config = dict(
    model='masked image model',
    image_size=64,
    horizontal_flip=True,
    method='simmim',
    loss='l1',
    channel_attention='se',
    depths=[3, 3, 3],
    avg_pool_shortcut=True,
    residual_init='scaled_by_depth',
    nesterov=False,
    adamw_lr_other_params=0.0019,
    steps=16600,
    epochs=13.6,
    lr_schedule='cosine',
    warmup_steps=330,
)
Rows from block 6 of a small masked image model, named by matrix and row number. Rows with one number belong to one channel. Each number is 128 + 24 x the weight over its row's rms, rounded and kept within 0 to 255. All counts start at 0. After the name is the row's rms in percent of the matrix's.
After each channel's rows are labels from the 100 images, of 14976, where the channel reaches its highest value: "strongest on" is what is common among them. Only what is clearly more common there than usual is listed. The data: photos of plants, animals and fungi (iNaturalist). In brackets: how many of the 100.
# convs0: first 3x3 conv, stride 2 (model.blocks.6.convs.0.weight, 144x96x3x3, each kernel summed), inputs 0-95
# convs1: second 3x3 conv (model.blocks.6.convs.1.weight, 144x144x3x3, transposed, each kernel summed), outputs 0-143

convs0.113 106 [140 112 114 106 119 130 140 126  50 137 135  95 135 140  86 136 104 114 119 125 102 111 115 123  94 150 144 127 129 124 106 143 126 148 108  97 120 145 123 121  72  93 132 127  98 166 123 120 117 131 123 145 217 129  96 157 176  71 125 130 106 126 137 117 125 122 122 115 171 101 133 156 120 118 126 137 157 118 144 125  90 119 118 121 175 112 126 152 152 123 153 136 138 104 150  82]
convs1.113 078 [113 103 156 129  99 119 111 147 147 124 120 133 165  74 114 106 130 152 132 154 124 141 169 173  83 113  84 108 124  94 115 153 157  94  91 153 147 118 141 119 118 130 138 166 117  81 117  97 174 170 126 161 129 113  78 114 135  98 124 134 133 197 114 118 178 153  99 120 124 106 141 131 137 132 129 135 139 143 156 124  99 147 144 130 127 122 150 109 142 153  89 139 160  80 140 169 109  93 116 139 134  72 126 146 127  91 133 140 129 164 121 137 119 124 107 118 130 167 162 111 156 135 147  84 147 154  96 132 128 126 130 134 115 127  99 110 121 163 165 127 135  97 126 154]
strongest on: order Passeriformes (50)

convs0.73 094 [130 122 146 117 158 138  78 151 104 151  90 127 144 119 119 106 161 122  93 136 100 123 177 149 167 126 122 149 138 132  95  74 142 143 137  98 123 146  76 141 131 162  90 114 117 122 127  95 138 156 146 132 122 112 147 115 125 158 122 111 136 119 160 114 113 179  76 165 156 134 145 121 136 160 148 139 130 122 113 116 132 113  95 161  94 148 134 162 137 195 112 139 113 103 142 155]
convs1.73 097 [135  85 141 182 119 107 129 125 122 155 119 169 133 121 116 128 158 152 139 127 126 106 158 144 110 128 113  99 153  96 158 141 178 174 143 151 144 176 120 177 121 116 106 153 129 126 161  88 135 148  91 127 131 104 161 157 113 149 138 147  92 151 146 107 147 158 132 137  96 158 159 127 131 101 154 101 145 128 131 129 131 106 181 137 137  98  99 152 151 174 119 131  76 114 129 100 124 101 118 156 188 133 135 112 101 141 135 115 118  95  76 126 154 143 122 120 124 127 115 119 114  81 120  91 134 124 128 141 113 130 171 119 165 143  89 129 145 133 125 143 189 130 104 120]
strongest on: class Aves (84); order Passeriformes (66)

convs0.103 103 [135 147 132 154  76 119 213 122 122  99 110 126 135 142 150 115 104 119 143 142 108 153 113 121 141 138 138 148 114 117 186 146 138 121 137 158 147 108  87 137 127  99  57 106 108  91 131 126 139 100 126 111 136 140 127  93 136 138 133 125 128 126  70 130 145 161  96 126 111 121  90 147 121 135 151 120 114 139 107 114 136 127 134 111 200 130  80 151 117 119 123 137 127 121 165 154]
convs1.103 105 [101  75 139  44 141 168 125 164 143 168 151 168 129  99 139 127 147 141 177 150 122 116 148 111 144 131 104 131  96 100 139 112 117 122  94 126 117 155 129 123 138 201 114 187  90 124 115  98 136 133 117 108 133 137 124 137 127 138 151  58 141 166 103  91 150 119 122 121 134 124 143 115 138 145 165 177 106 129 132 144 118  98 149 123 111 165 117 145 147 136 136 136 152 128 132 124 147 109 136 135 110 143 116 147 101 120 119 175 114 172 140 112 100 109  95 110 131 111 103 128  86 112 110 118 126 178 119 131 135 152 108 127 141 135  90 119  75 138 128 136 150 137 144 122]
strongest on: order Passeriformes (51)

convs0.92 081 [129 142 142 164 166 139 126 118 120 126 104  81 140 132  75 125 117 116 132 108 150 103 135 174  56 121 115 126 122 115 171 104 112 117 140 103 130 124 145 152  80 142 122 122 119 128  83 119 117 134 158 113 149  90 138  80 154 144 110 131 106 160 125 134 133 173 133 145 125 110 128  95 147 113 166  90 150 132 154 128  74 155  94 172 105 124 145 102 126 110  99 130 125 104 140 118]
convs1.92 104 [125 147 144 108  69 117 129 105 133 117 134 126 190 120  86 153 112 102 129 126 157 119 157  89 113 153 135 140  86 134 106  97 131 132 159 133 135 134 114 113 165 160 118 168 119 146 141 129 102 139  98 117 114 136 121 115 105 138 127 113 134 126 152 179 148 141  82 142 108 165 127 154 159  98 134 134  84 108 111 139  73 117 104 160 107 116 146 118 139 125  78 121 184 107 144 119 140 114 128  66 103 153 151 109 156 142 130 101 150 128 118 127 115  82 118 119 168 162 160 130 142 112 118 179 116 109 127 129 147 121  80 130 111 172  94 132 130 165 150 150 123 151 106 114]
strongest on: class Aves (83)

convs0.110 118 [115  72 125 130 121 136 146 124  93 115 150  59 148 135 128 104 111  72 133 147 117 155 110  91 138 140 152 126 105 170 169 130 148 122 124 140 130 124 101 127  65 118  47 133 121 100 123 142 125  97 153 104 151 146  67 113 133  80 136 105 134 121 101 120 132 150 122 160 123 118 122 170 136 130 119 111 120 105 132 116 137 159 142 143 151 110 106 148 121 141 116 130 119 144 145 122]
convs1.110 125 [114 119 110  60 123 142 138  59 111 143 103 113 125 139  86 131 127 144 131 120 109 193  77 137 126 115 111 146 111 117 106 124 125 106 126  97 109 113 188 131 145 105 112 147 146 157 133 173 148 108 174 131 137 138 113 106 123 102 125 158 105 131 134 137 123 108 125  72 119 121 145 171 112 140 101  76 137 123 130 123 113 141 125 146 122 111  86 105 143 158 121 125 130 140 223 144  84 104 130 138 139 117 151 142 148 122 118 114 129 114 122 176 135 125 127 137 102 119 131 130 144 163 118 110 138 201 132 124 149  80 121 117 123 117 111 129 143 131 118 126 157 136 134 107]
strongest on: order Passeriformes (50)

convs0.137 094 [105 173 141 149 115 104 107 141 106 117 212 123 120 146 119 127 111 163 114  71 122 112 104 143  91 106 138 118 119  96  83 151 103 113  99 110 148 123 132 136  94 141 150 151 118 149 124 119 113 177 115 125 102 127  92 147 151 141  97 133 150 148 130 122 119 119 158 121 133 142  80 113 161 158 140 104 104 139 111  98 115 113 161 138 155 119 169  93 139 135 165 159 104 138 128 105]
convs1.137 108 [129 175 128 109 122 161 146 154 102 158 122 137 124 145  98 107 160  96 105 123  94 143 108  89 101 139 135 100 137 125 131 101 123 132 146 105 112 131  89 133 105 105  97 121 120 120 103  85 132 113 125 136 114 139 148 166 161  92 102  70 112  97  83 138 176 124 100 160 102 142  98 100 133 137 132 106  97 131 104 120 141 140 144 111 104  95  78 117 138 126  93 117 142  91 192 196 116 144 130 137  92 106 147  58 131 140 136 161 122 121 120 111 134 134 111 127 109 123 124 134 120 122 128  69 129 125 116 122 137 113 126 129 108 110 115 122 104  97 115 120 148  92  77 119]
strongest on: phylum Arthropoda (63); class Insecta (61)

convs0.136 109 [ 99 123 128 176 108 140 127 148  92 121  96 125 121  94 126 114  98 162 120 105 127 108 133  84 143 115 123 136 123 120 150  85 138 136 122 110 109 133 145 109 109 116 161 130 111 157  99 149 147 128  93 130 156 114 148 130  99 133 103 101 120 150 131  77 114 150  94 125 125 117 121 114 115 123 108 120  76 118 108 119 104 150 147 204 111  87 130 150 131 113 124 151 136 119 215 162]
convs1.136 095 [137 116 127 109 129 140 142 121 118 138 157 155 177 147 149 176  96 124 133 129 108 188 131 141 141 130 138 117  60 145 134  90 137 124 148 147 133 148 188 132 124 126 120 126 124 111 121 118 138  89 159 134 108 102 154 112 118 123 139 115 123 134 115 163 126 146 117 112 103 176 125 143 147 139 129  90  71 130 184 157 103  86 110 135 147 103 119 150 124 127 181 113 133 152 167 175 160 142 134 143  69 140 131 118 161 159 167 132 119 136 138 104 159 143 121 135 127 139 102 135 123  87 102  99 161 115 159 107 149 150 116 165 134 134 169 118 140 133 139 174 126 154 112  97]
strongest on: order Passeriformes (58)

convs0.1 092 [126 148  86 104  98 134 122  90 105 104 116 108 108 135 135  82 128 148 128 163 129 116 135 162 151 131 189 105 121 123  53 110 108 120 135 164 139 104 153  66 167 142 133 136 150 159 112 114 115 144 123  85 171 149 140 121 110 149 152 148 117 113 146 137 125  77 115 116 168 122 152 120 116 125 133 122 134 149  96 144 128 140 108 112 120  98 137 146 125 151 103 148 109 158 172 129]
convs1.1 105 [129 167 144 108 114 131 125 175 105 119 164 116 144 160 183 117 136 106 177 129 136 109 132 135 108 124 142 146 124 148 121 135  86 132 147 150 122 111 166 115 106 137 131  98 121 133 136 164 152 150 107 106 129 127 147  92  79 135 104 101 170 158 177 136  91 154 129 169 139 152 155 112 164 108 149 157 150 144 178 120 103 143  92  96 116 129 109 105 122  93 131 114 168  97 145 143 135 122 162 136 121 111 123 122 141  95 129 119 108 156  75 121 144 128 151 125 153 140 120 122 106 127 127 134 162  99 109  81 146  85 169 150 126 126 116 148 189 141 113  91 143 145 121 173]
strongest on: order Passeriformes (68)

convs0.70 104 [145 111 109 132 109 157 124 138  73 133  98 129 119 101 146 124 158 151 131  99 109 112 153 134 188 120 155 123 135 108 104 113 107 125 117 136 114 120 112  82 122 146 117 128  87  98 118 104 142 134 144 123 163 127 155  49 112 188 129 102 176 116 164 144 100 151  78 134 138 132 148 160 153 128 134 126 116 127 118 109 119 123 121 156  81 116 142 139 108 151 116 129 117 105 146 173]
convs1.70 088 [108 105  97 146 141 146 124 128 110 175 165 133 114 134 162 101 139  90 193 138 128 142 124 132 140 107 138 100 119 132 161 157  89 126 142 131 169 101 142  83 106 119 107  83 132 151 153 124 121 147 123 140 118 125 128 119 118 121 128 103  77 102 136 157 142 131 138 168 136 111 120 146 151 132 125 121 116 138 174 124 118 147 105  98 139 119 123 138 121 178 125  93 110  96 105 104 120 143 105 179 142  74 139 114 136  92 144 148 166 132 173  75 144 136 133 153 142 167 146 121 135 156 115 110 154 140 111 142 119 137 109 151 140 139 101 134 150 129 154 134 130 160  36 154]
strongest on: phylum Chordata (92); class Aves (91); order Passeriformes (74)

convs0.41 113 [172 121 132 116 146 137 117 152  82 113  90 164 129 149 142 149 129 113 101 124 144 134 110 135 153 138 129  82 139 129 187 140 115 109 128 107 111 135 164  73 142 140 143  99 100 107 147 140 112 115 139 111 106 144 133  31 139 103 131 129 162 135 114 134  80 157 110 104 106 126 126 132  98 122 127 133 105 128 146 129 109 134 139 117 183 139 116 104 136 111 164 131 111 127  78 114]
convs1.41 090 [ 69 111 124 151 139 127 121 164  93 136 134 122 131 120 157 143 130 126 144 112 154 103 113 127 171  93 136 158 127 134 143 125  92 148 107  95 118 105 147 122  99 122 105 121 106 113 130 146  83 116 130 129 134  95 123 147  95 110 134  85 109 120 118 135 140 136 100 139 105  97 141 153 139 117 122 168 150  96 154 126  86 130 127 112 122  83 122 132  69 106 136 123  89 105 117 118  89  99 116 111 177 127  92 143 117 112 113  85  65 158 132  81 109 113 103 136 146 150 122 136 116 180  87 144 148  98 136 149 119 163 129 136 122  93 122 106 194 121 144 153  84 125 124 103]
strongest on: phylum Chordata (92); class Aves (91); order Passeriformes (70)

convs0.108 123 [ 97 110 137 164 115 107 131 150 113  72 127 153 134 134 129  89 140 205 140 126 117 121 130 124 154 124 129 134 128 118 133 115 140 126 150 154 102 126 166 109 164 132 158 146 119 110 110 135 145 165  96 109 108 151 119  85 122 135  94  96 156 121 134 128 106 112  76 117 134 155 104 111  94 127 148 100  60 118  79 115 120  86 156 173 145 131 147 122 115 135 133 153 128 100 146 147]
convs1.108 090 [140  87  96 141 112 117 136 141 136 121 159 102 116 110  85 106 160 119  82 122 105 156 112 125 141 159  54 138 117 126 131 136 114 168 113  81  89 135 118 163 133  78 132 153  97 116 125 133 181 141 190 124 114 108 132 114 132 115 115  43 129 118 167 113 117 135 133 144 131 103 118 117 143 130 105 109 117 130 128 125 128 159 121 113 121 149 105 117 122 132 104 141 156 140 190 202 133 126 147 127 137 100 112 169 128 138 104 119  98 101 119 168 143 120 111 128 119 134 132 130 160 106 147 141  92 152 150 113 143  76 127 139 162 125 114 118 144 127 139 119 145 103 133 130]
strongest on: phylum Arthropoda (62); class Insecta (60); order Lepidoptera (34)

convs0.141 078 [103 126 104 134 178 138  99 188 137 160 131 161 141 125 137 170 134 133 123 148 147 100 142  97 135 155 148 115 136 173 158 118 117 143  93 121 115 115 158 119 110 135  84 154 148 139 114 111 115 136 121 150 121 145 168 117 110 158 121 150 128 123 110 170 121 116 153 140 162 141 159  93 108 134 150 149 115 115 179 159 142 136 131 130  95 190 135 102  95 121 114 115 124 157 126 189]
convs1.141 100 [127 129 149 175 104 113 115 152  98 104  73 105 140 152 139 113 125 115 133 128 170 138 141 126 132 139 112 158 144  74 132 141 143 126 129 151 140 110 137 121 127 104 133 163 101 112  95 123 131  72 106 145 122 108 174 142 158 175 116 139 111 145 178 103 119  92 131 126 137 139 123  99 111  95 130 148 165 178 143 138  95  56 148 119  91 165 165 128 138 144 130 138 113 113 124 138 123 124 128 131 181 125 107 125 112 104 140 108 135 179 162 146  88 145 132 127 148 127 137 136 127 149 129 141 146 122 121 110  82 145  97 129 134 135  86 135 124 130  97 153 119  60 103  90]
strongest on: phylum Arthropoda (62); class Insecta (59)

convs0.39 103 [ 97 117 117 116 112 133 138  91  62 128 117  75 118  80 104 127 129 149 127 127 133 133 141 154 126 159 168 159 143 124  82 104 126 129 134 149 114 111 118  74 158 145 124 131 115 181  94 122 124 141 123 138 207 127 120 141 118 154 111 138  85 127 128 133 114 104 106 149 157 129 137 101 115 108 112 144 117 109 107 148 145 150 105 126 131 114 118 139 135 117 115 153 120 110 203 103]
convs1.39 089 [137 137  89 126 136 145 177 143 111 116 156 117 146 151 108 105 138 136 119 145 123 123 168 135 145 131 116 147 132 109 149 109 132 128 115 150 104 139  99 134  84 164  89 114 128 121 159  71 111 108 191 127 112 143 163 159 142 118 127 110 179 192 130 137  94 150 132 143 124 109 142 128 138 144 114 114 180 124 152 125 140 106 130 138 169 155 122 162 107 143 112 105 151 111 126 152 111 142 110 135 169 124 131 146 132 147 188 132 132 110 147  95 165 129 123 134 169 176 170 135 123  90 142 130 129 167 128 139 172 139  85 124 114 128 155 138 188  77 134 104 135 137 127 117]
strongest on: order Passeriformes (54)

convs0.121 108 [113 122 110 102 164 129 114 115 125 132 163  46 104 135 114 102 159 141 109 104 121 165 137 143  95 153 154 111 124 137  93 120 146 111 123 144 138 123 101 139 127 123 102 131 113 171 108 125 129 119 110  80 148 100 122 219 121 124 143 155  98 100 145 106  98  90 137 119 142 147 110 133 132  81 106 154 124 121 114 169 131 130 119 143 117 180 133 116 134 129 120 134 156 138 153 101]
convs1.121 089 [117 120 135 133 119  98  88 117 111 123 163 110 100 130 113  94 138 141 121 110 134 145  84 123 171 135 195 128 142 148 132 119 121 159 161 105 172 158 131 120 135 162 168 110 115 136 117 148  63 139 127 112 141 167 149 124 165 131 154 165 105 145  82 118 163 139 141 117 103 130 138 151 134 159 107 126 142 135 126 155 135 118 108 179 161  86 110 144 142  86 108 138 157  75 108 131 129 144 118 142 143 139 132 120  71  77 123  97 178 117 126  85 104 143 123 113 130 157 116 118 158 147 147 100 136 101 116 150 117 100 149 127 138 112 137 131 118 153  98  80 113 149 135 146]
strongest on: order Passeriformes (51)