{"arch": "resnet", "model": "masked image model", "train_examples": 155796, "image_size": 64, "translate": 0.06, "norm": "batchnorm", "hidden_act": "silu", "depths": [3, 3, 3], "kernel_size": 3, "widths": [64, 96, 144], "adamw_lr_other_params": 0.0019}
Rows from block 3, named by matrix and row number. Each number is 500 + 25 x the weight over its row's rms, rounded and kept within 0 to 999. All counts start at 0. Numbers have three digits each. After the name is the row's rms in percent of the matrix's.
# short1: shortcut pointwise conv (model.blocks.3.short.1.weight, 96x64x1x1), inputs 0-63
short1.0 111:475515500526532516454492518529512482494489437484496521498493535554495526494524501502562508527465474476491487487490500516481485508511505488514519462480498492515510482503424511489431506493482499
short1.1 098:497491487506480483429501492513512476508494494592483508491511461490484497481506538501472471503500531517487482507503476506504493483504503526506460490490499516507483492482556512423511515450502487
short1.2 097:510510515493482504436501496509501503528511481497501487495495460505457502494500487494557499510454514498525526500503486493519519499487505487515500467481509503508498529502395515490584501511487489
short1.3 100:513475503495494488408540480526493503446489529474485519493493527469476483491527488511532528481466517472499486456471538494463503495509548502482491503501486483509540483484525497485467470499503484
short1.4 102:479485535434478478500450464505501497489468543495500480534501525483470480477502523500484485513437449495516504460510467485456481518505520517497504508484485499466513485499549530485485513518482476
short1.5 099:490498471500523510473458510506490495474486541530500520503508584472511498495484471499522474534492476451530495491482537463515498502514502495453514503473498496486498506480498520489425495496553504
short1.6 103:506490550499482478528469497524498485502502529480492480496487466552436494539504514530447481488526456476479507487514530472452513537527506483528501499512499494499510460501477509466459492486464494
short1.7 099:481515520481499494483530501510482502512497464456502486503510513536515468522484517507420420488504482504522467468480487498520512510497494515470475534504496485512515434496548529476494518509483498
short1.8 102:524466495481525488524465487474538474498530449490474526492492487520533532482542489526487505488519444541503512437493482437524486500508516535497492493475507517456502511513506489479481501495515469
short1.9 087:451490492497502490451505515508462483488495527478482489493508471458503511523483502515554534504505471486488509496520497440511478499502464499502538495517512493487523565486462527441461498464494490
short1.10 099:502483511449504494480509466469473503469549537488521504497478445493501489485484468504535505468479493508477516471478493446453467477468512521518512515452487476533523548517497504512469500501484485
short1.11 101:523509496480523462497467486513486484498487468444475509482491545511503578503486512457506484485508483514474520466454512495493452511521525472535533517504492501537466491468526510493469498493494465
short1.12 121:502496515503517500538516514477489501484488519467517504485510444507490510519494491539415510481506460535515478490515496493484559532496523496504576498510505488509504546494450495494527500480497499
short1.13 096:465512501486507489488480497491460488472512463525500462502486556493482492513509512499532469487481489480495521493462486453518420520500547498475489534463490489501513529494488478488460490497444484
short1.14 104:528511512484538510479498464502544460488509516466493495458488504488491485516493494482490445508421479469543500495461513502537491492452525514526477520502498515502448473476512478468487498494494488
short1.15 107:494507496422485495532517502558511497486492490508487490512496485507495495502480554484557483518538539483541470511475486480549484538500492484511467501507482496497507533516498510450460536488501505
short1.16 095:507471509465523506508514491468473466520503475520469457472483533493516511501498479514527495488437486532504515481539511473521493483476470475514473500460476517494459522496534476485435482503452483
short1.17 093:469489491469483499514495467487502467475508515500505482536482503479471494480489458502508534489442523487516504492549555502522501487491499486456471483434525489518468455486500498499474465448506497
short1.18 104:444480478544509499484452496566478476485507537488489523494490512521552519457495444505521519529506493511484517515465517522503509491517520501498516513477532503485513499540497515446468481500495476
short1.19 117:491490486395478500497483483492498506502477496511490530479498457503557523480476516493503482473469492524486492484515516496473463509489471490521549483497505503498498513499423508486485528483507480
short1.20 090:435482483460500496489481500494485489548519553500498470495483527494508487502480521530493513458517453462491489488482491451453507516525496504512509489499500514518497515490477504467466504490420476
short1.21 085:516481522530496518434503495553490494515511490491478515478492511434463512488468443479517486503508502530479503525506472490526519520482494525494531460484503489472471509485448506503456508499545496
short1.22 108:497508514497514495527479515483499477523527448505503473495497447471509518494489509562461497474488449479529522461529481471454505505514486544522507470513530452509498500491516502466514504490462463
short1.23 112:494499512508492485508499524471499502474468505485499564459495444505474486489498499484421552460496507504474482508513487509479516539500509538471469500495503526494483573509501506468516516509487493
short1.24 084:539525505508531484596479500452569483481475493479490482497524537477505489491494508517506512504527519576503496524487505526516493499506482507468486495506492511509492473491498493513532501477489531
short1.25 098:492490504454504490449496502488501496492462479470493533493495504481532524447481490492463496523536520495523439497511491504521555448516460499497524466509498488499501465491490513479493516469436500
short1.26 096:450493508506503471499514501542472520490509481495474499509494503560508499483475491500476510506471467460453484548484514476464498486536498527431491514542535512484517500501548506463471513510486490
short1.27 109:473493523516511481485536473516478513473497492473513479494496508453512473518461509488515439394483531525509493498513503510508506505514500535516491499482499496478544519521500509514479439495510497
short1.28 139:499500499497500504489498501502502499495499494496501499494500514503505507493509499500499492500497494482498498503502496495503503492506507493493496510496489506495505534505508501491691504492478503
short1.29 093:472483499441514489522514472494488479514539485460510512453495524490477526500488444495460481506514511512481513482490508468480562499502508490518504496485501483482488468496478460503417535497483494
short1.30 098:493503442491494513531526483495526487515521477428487501523464481521495486508539486484467505467475537480466483498494522527517464499477544476482475511505500443554515489519511494466481489499517491
short1.31 089:490481466479489536503504506491486487479452463501476482512485510544459514471492479508478501472475488486481468494540494506575471490462554486529477521473481495517437503491477493502490484507478509
short1.32 086:489516482490487512581507494480501521484508491530507481534535486581493489508508531484542513488488507596497487507493472513490480482516505501478481504478504492505540528515495468494492492503506502
short1.33 093:512489491521505491521482515502510502506509519502514478489486451483496543498545486491534509505510495569516495558501490517489514494508492505506494461479509487468503510502482475553601462505515495
short1.34 090:500490476509533499559482499506495492470483512542496523493504472497528516496502478512432492500532484467420517490496540538462484497512495524483497531498504499488522466497533491539503481529540507
short1.35 106:497497509483531478397485507514477505516502496460501519473498492492526496514492493506494477482474471530492488480505562495506509514537456505483457524545500482502478500476491473481523504557507497
short1.36 115:504502511509494504472478490490516503500497553499508519493504405504501518485501475503577509513516479490488524501507492501495510506471498502489522505494495522508484495501508497502618507502501510
short1.37 093:492512465538516487555483490433504527502501505538503495487519501532568505487515451507468519517491485460440497509495530482509515472541511516452505499509481508504491522482499506492475469514514485
short1.38 087:479477506464497488459514501468519492475492509477488507493488523454508530526481508498488495488458505522496417474473490474476509486475567508487502497510498484501535487475516500474450499545461473
short1.39 088:464488499470477505466521482524468480470520511505477501487497582501506477529476497500475464484497493500519493484483492496532472504500491481482509494527520508496521584489487491419489495488517488
short1.40 108:513501512507512488440465494517494489491530515459484490564488478491562491494488516513482460471481475494463496526494529481510501482505469505565498510495492479474459523520466528496488468464494517
short1.41 093:479507491492516503484504506478501434463513484489522519512481562490486464534509489448532504501499540495475519482479497454493462506513515526491523520475490460493481466501485549494478497485440496
short1.42 104:499478515486477512432473474519472481489499523556498515486511523473524511507456487462472530505557562496508466462510495489461489511499472496475487523491512522504487503480491505476528532465483497
short1.43 081:475495516502489486583529498476508528443501464483506524482516513467490473485501517503445528465503508553467468499522505516491492511508486508507450506514493506460515475523556488502495517499495514
short1.44 088:517492488536493523507526493473530496486541531537503488498552469481539526482564529517479526505493533492551523485446493522495521499501483486527506517496481524495525541496540523470496502482530523
short1.45 091:448502504481526467510448491490486504481488508512488528476483518502470520482487506497482484480444549504498508458486496489486522486485511532526420528516520489492521486479460513521485464491449486
short1.46 096:517499509503505503445466484543496476552496509501483463491475466455512519519493498526523467539524477446538516494486463515492486489478469476465546488519491498533481504473516490509456473501522493
short1.47 087:468511499508501500517475481522479498508485554464505500487497503503517527490459509486471449486463447459494472434467469520516503523540492509462524493481477509498492491495525538450506481530511505
short1.48 122:508510505496495508483511513488490509487487493501507502493505657514485488499513508507566485494500491451472480501502486514492491490487481496491505495499506494494497513504498482519539497474503503
short1.49 094:474482504472499516528447497478472495488469480496496468491481586504480499495500461497457512458494491493466507484506477485548475488469526481496485514470510501514475562495491474518529481470484493
short1.50 093:475522499502506521395522518484501510501482498479503535479507501447487504516496504519566513467483502540517482484502488546529508527461487501482491502513494508483517507556513496506531499515515503
short1.51 094:522529509544483515506509508501489525483513538509503494487505607470521492486517529498493511490511500519491512522480468549466503469515460482476466507495503496541515530496494505540498510496552485
short1.52 112:480486463470494491479509490463493511485506521483501486488501582455510504523499482515547536497516505518504504472518500448475494511537493501493504482505515493461510445480497503471437501490452484
short1.53 100:495510488517496504533493509513500496509493511499506517482500536453516511495496478511526503514473498355509497512491502489515504505457508519488508510501501509507473503508504538480558519492503503
short1.54 094:499469462480531477471440485486489492513510531521483494525501465481493502509464535512473494457522510489474469487479509466490491501516522499514467505480500524501490552488435517505472441460484509
short1.55 102:466502502463520497534451501493450506511536512491468490487481513500533539506529517517490464480456445528511484471485464449452495514533528514539524507509493491502526482508495499478497474512471482
short1.56 080:478479511502506489511472473515465500507481496482498532505492508503490515519434529418548485528447479491492503468490493494511517480522520468484522474533492483498527466493513522450462475518490500
short1.57 098:500485488475508500495474476493513496530490502484493502497500526509513488492496509467441490494457557508497580499480494469441502480534511501510505485482496499486478477490500579516494490463459488
short1.58 103:513499493501506502481487494521506501499501500496493521481490430467520466481497491508529500505518475432507511503505447511496510518528492491431496506521502491490492424507499509492421508471501496
short1.59 111:484493491509503476463508504453502504496493488531507472519520488515500517517503519493514542490500546591471484484502510493469490498491506504543510499507497532491507412502478481502523499508443518
short1.60 108:513521509488528501501520451555530493498476499502502494481490520536488457495477518468483473499528528498452478500526503501436503485505493502533480494542500504506537526508502470506461513453440478
short1.61 104:489487510519522492496513484509515515480500499508514521517499464494515522484536500490541495503544520503554482508509446386535500505481494499463484496524485495477481506471493532515458484502510503
short1.62 124:490489514491487489497497490480507507490463511486493486534479493474476528489493490487482491501497496361498490492498528493488488527506509501525501498495507480506524484502496469489482499573540483
short1.63 101:498498507516494501498498507510499501499507476484508495509499551501407474497493525486529546510501506473538540512500457479508501540496530493468519480520502513470502428515484507481461536492463503
short1.64 111:566518478501472475564511499461463529512514520496501495491525493504501424503504516505490464473530521516495512484488479505552523501505480483470485495527500507497507484505529483514566491502527479
short1.65 102:475499492451474488533508497487526479485487574515518537491465525456481480483484509484448511525450479486507496486512517496519468523501508501501461470488526483492474452480490480491522475495451492
short1.66 100:457444497511513450496528467508530541478519495521496496484528528501523479471536505490485460475499475491512471490473517476544499545552509476497487479463489505467498487456515470480493476494490524
short1.67 112:478498510483477494436474490516492509507522496519509500479539509464483486517489512478500484550507491557512512480504505482500536494527518518566509512453496556490499506497513474465480510432483497
short1.68 088:482484487493508493517500516475517496515484505520503498515494493511529517520504556514414496462509518477501436494504508499460489515505489506502464509514507511496505524497554518501405491494482499
short1.69 095:504488497469489488634496500517511479495499465527500522502499514523521490485491493500436481505519517481517500526499494481494499514492491487480511523509498504512493512480512506508424522506498496
short1.70 105:474491516487500467451499504474502499480478502496517513489493469449510483462481528484524472501495519510488497510468465465530494554521553499513499504475459501526444528492443478504469531520483500
short1.71 093:517496508510477499500462488477493491485542502522511471527500450535544489519485470492452504532491479555414525506493516498443510464497514500503531499466508503512475495490505473498476506510476487
short1.72 089:467487444430525493492503484464453479499476493495501524496493526482538519500474468495517505486477511529482455480523500503527516441485512506547490478471506468510476487468475487478475470504488506
short1.73 088:520525444490512531539519504499478501476490500515508474524507473452534502528494528504431509513506535520484453518490500488510482427467502511488466503483504481516485533491551480499496476493516503
short1.74 091:504494483490520488505446466442524498487500508490514507519498513544507522504494506487520486472492470495495502465459512464490519538540518536464519523506517477503526494503523522502472494512402505
short1.75 107:494490535497507505481458479499480465491526510519486467501497500502419498529490523502521505475513451499477524501513500435536465536506529489478454528499483505491493492493547516488475483500453490
short1.76 094:454483530503507512524471493566500435504477448496499512487481512532487540476538489506455472503517498501478519521523512528473473507483498507519494463516506473490482486484503526517486512438474489
short1.77 101:516503485512478515532490494495498514485493503519494498494519484497486476493485475496546520504484446565412533486492536542484501512518498505500517501471505506492516532515471424517518497520468492
short1.78 105:463478479490502502484494486524519435516533488504463487514498455514509509460446474519492536478523509515501474464495485535503542521513514478504524494525469442521505526511517513479515463489472464
short1.79 092:489485481455482489521463495485491495454540495475494493470485546476506554512460485495499471478507478482514479470536452485522488493490547499523510505474492531489472512487516457530460497523456493
short1.80 123:510501506494479510518460548481475476494519528493495507506489471521481529471486495496498543576545498525487472535496500454506457479487509483496487551556497470528508525508459497490474509503502500
short1.81 091:475506532453468505555447481478489488451511467487489483511491512503468487478493503482477487474419518483463510499521507486507475537469533509504516516489483476480516466486483529477524518477491496
short1.82 095:493501511483515496536510509521518482517496504465506513479500607444491505490509492513489445484485528460537497502513469498494495519455480506521484493517504504499471537513498509520490480461542516
short1.83 101:489519490479498498490548510519464503468474555502506536486466474510487512497510505488426521483515474495477529487499500463465464538513541503476496519468512509477470521473482450514505523525471489
short1.84 103:456503490449516511469512489517437494469493503469498538496503459523488514500500515476509437507478494494502507507478497485458500479510534479526517498497469549500513503453529456446497487524491495
short1.85 117:516494495499497496461536493493478494492541455511508493543489517491526496528498510488518493495482510416501508500515510488495463512545481453468550504506510489463454507494474476441529510506482499
short1.86 099:496476511495506511493501493470477479511472528506474509481479493473506512496488488523426488460499502504508484504511502474517467527480495492444503503521493490509468516490496521494535484504382498
short1.87 092:511481533475487525516442469513523497539488453516500487501455520476504486498480465487490477512434501517518510495528512476484449453494496496523472478485506496481477435499520495498536477494479498
short1.88 116:494500501491522499441495496511494508540509508500494502480506657467489513510506519500480478505486503475501550501512487494487511494493499505495501503498494509506486527506488493484503488510492499
short1.89 084:493506521512509467407509455516504511494510509506484481490512532504501483479486496493544440481472465525515516444492485512530515503533504485488529499469473505479499444498467509495472480502485504
short1.90 099:508493504504496492640497496502502495489486505505488489511493492471519502490498503510539483509520511576497521514508507523510498496487488500476477510486493493525488495517531492520559508505520496
short1.91 093:504521505525507512526519509470490507515498457496519469524500520499474541510489530495500507541491524572503514521503538496503492512476554489542507501472503510524519557508540497520556519548480506
short1.92 085:499508489495511499529516514486504499493509465449500462537475496518526485502517514523420515486499500579496472503489520511466484477519477469504486494527493483506507519504515483565498486558494501
short1.93 095:524481506495512449465525438523497484478508452527468522519495456525511501432522510476503516508533469534495468476488520499459482507524516515481509487529485476519486507475504503528518502497457479
short1.94 099:488487489492494504465528452472525506482516448478500519498477540455507519498507502470528501480513475530498525499514487498503468469514512491466530454515516485514515445497535477455464460478497451
short1.95 102:525488528526486473451501461477506500516480483515494515506491542532533492496471507485542497493499500540526443450498489472495494516498513509490508495522502484469563504483497480533482484528430486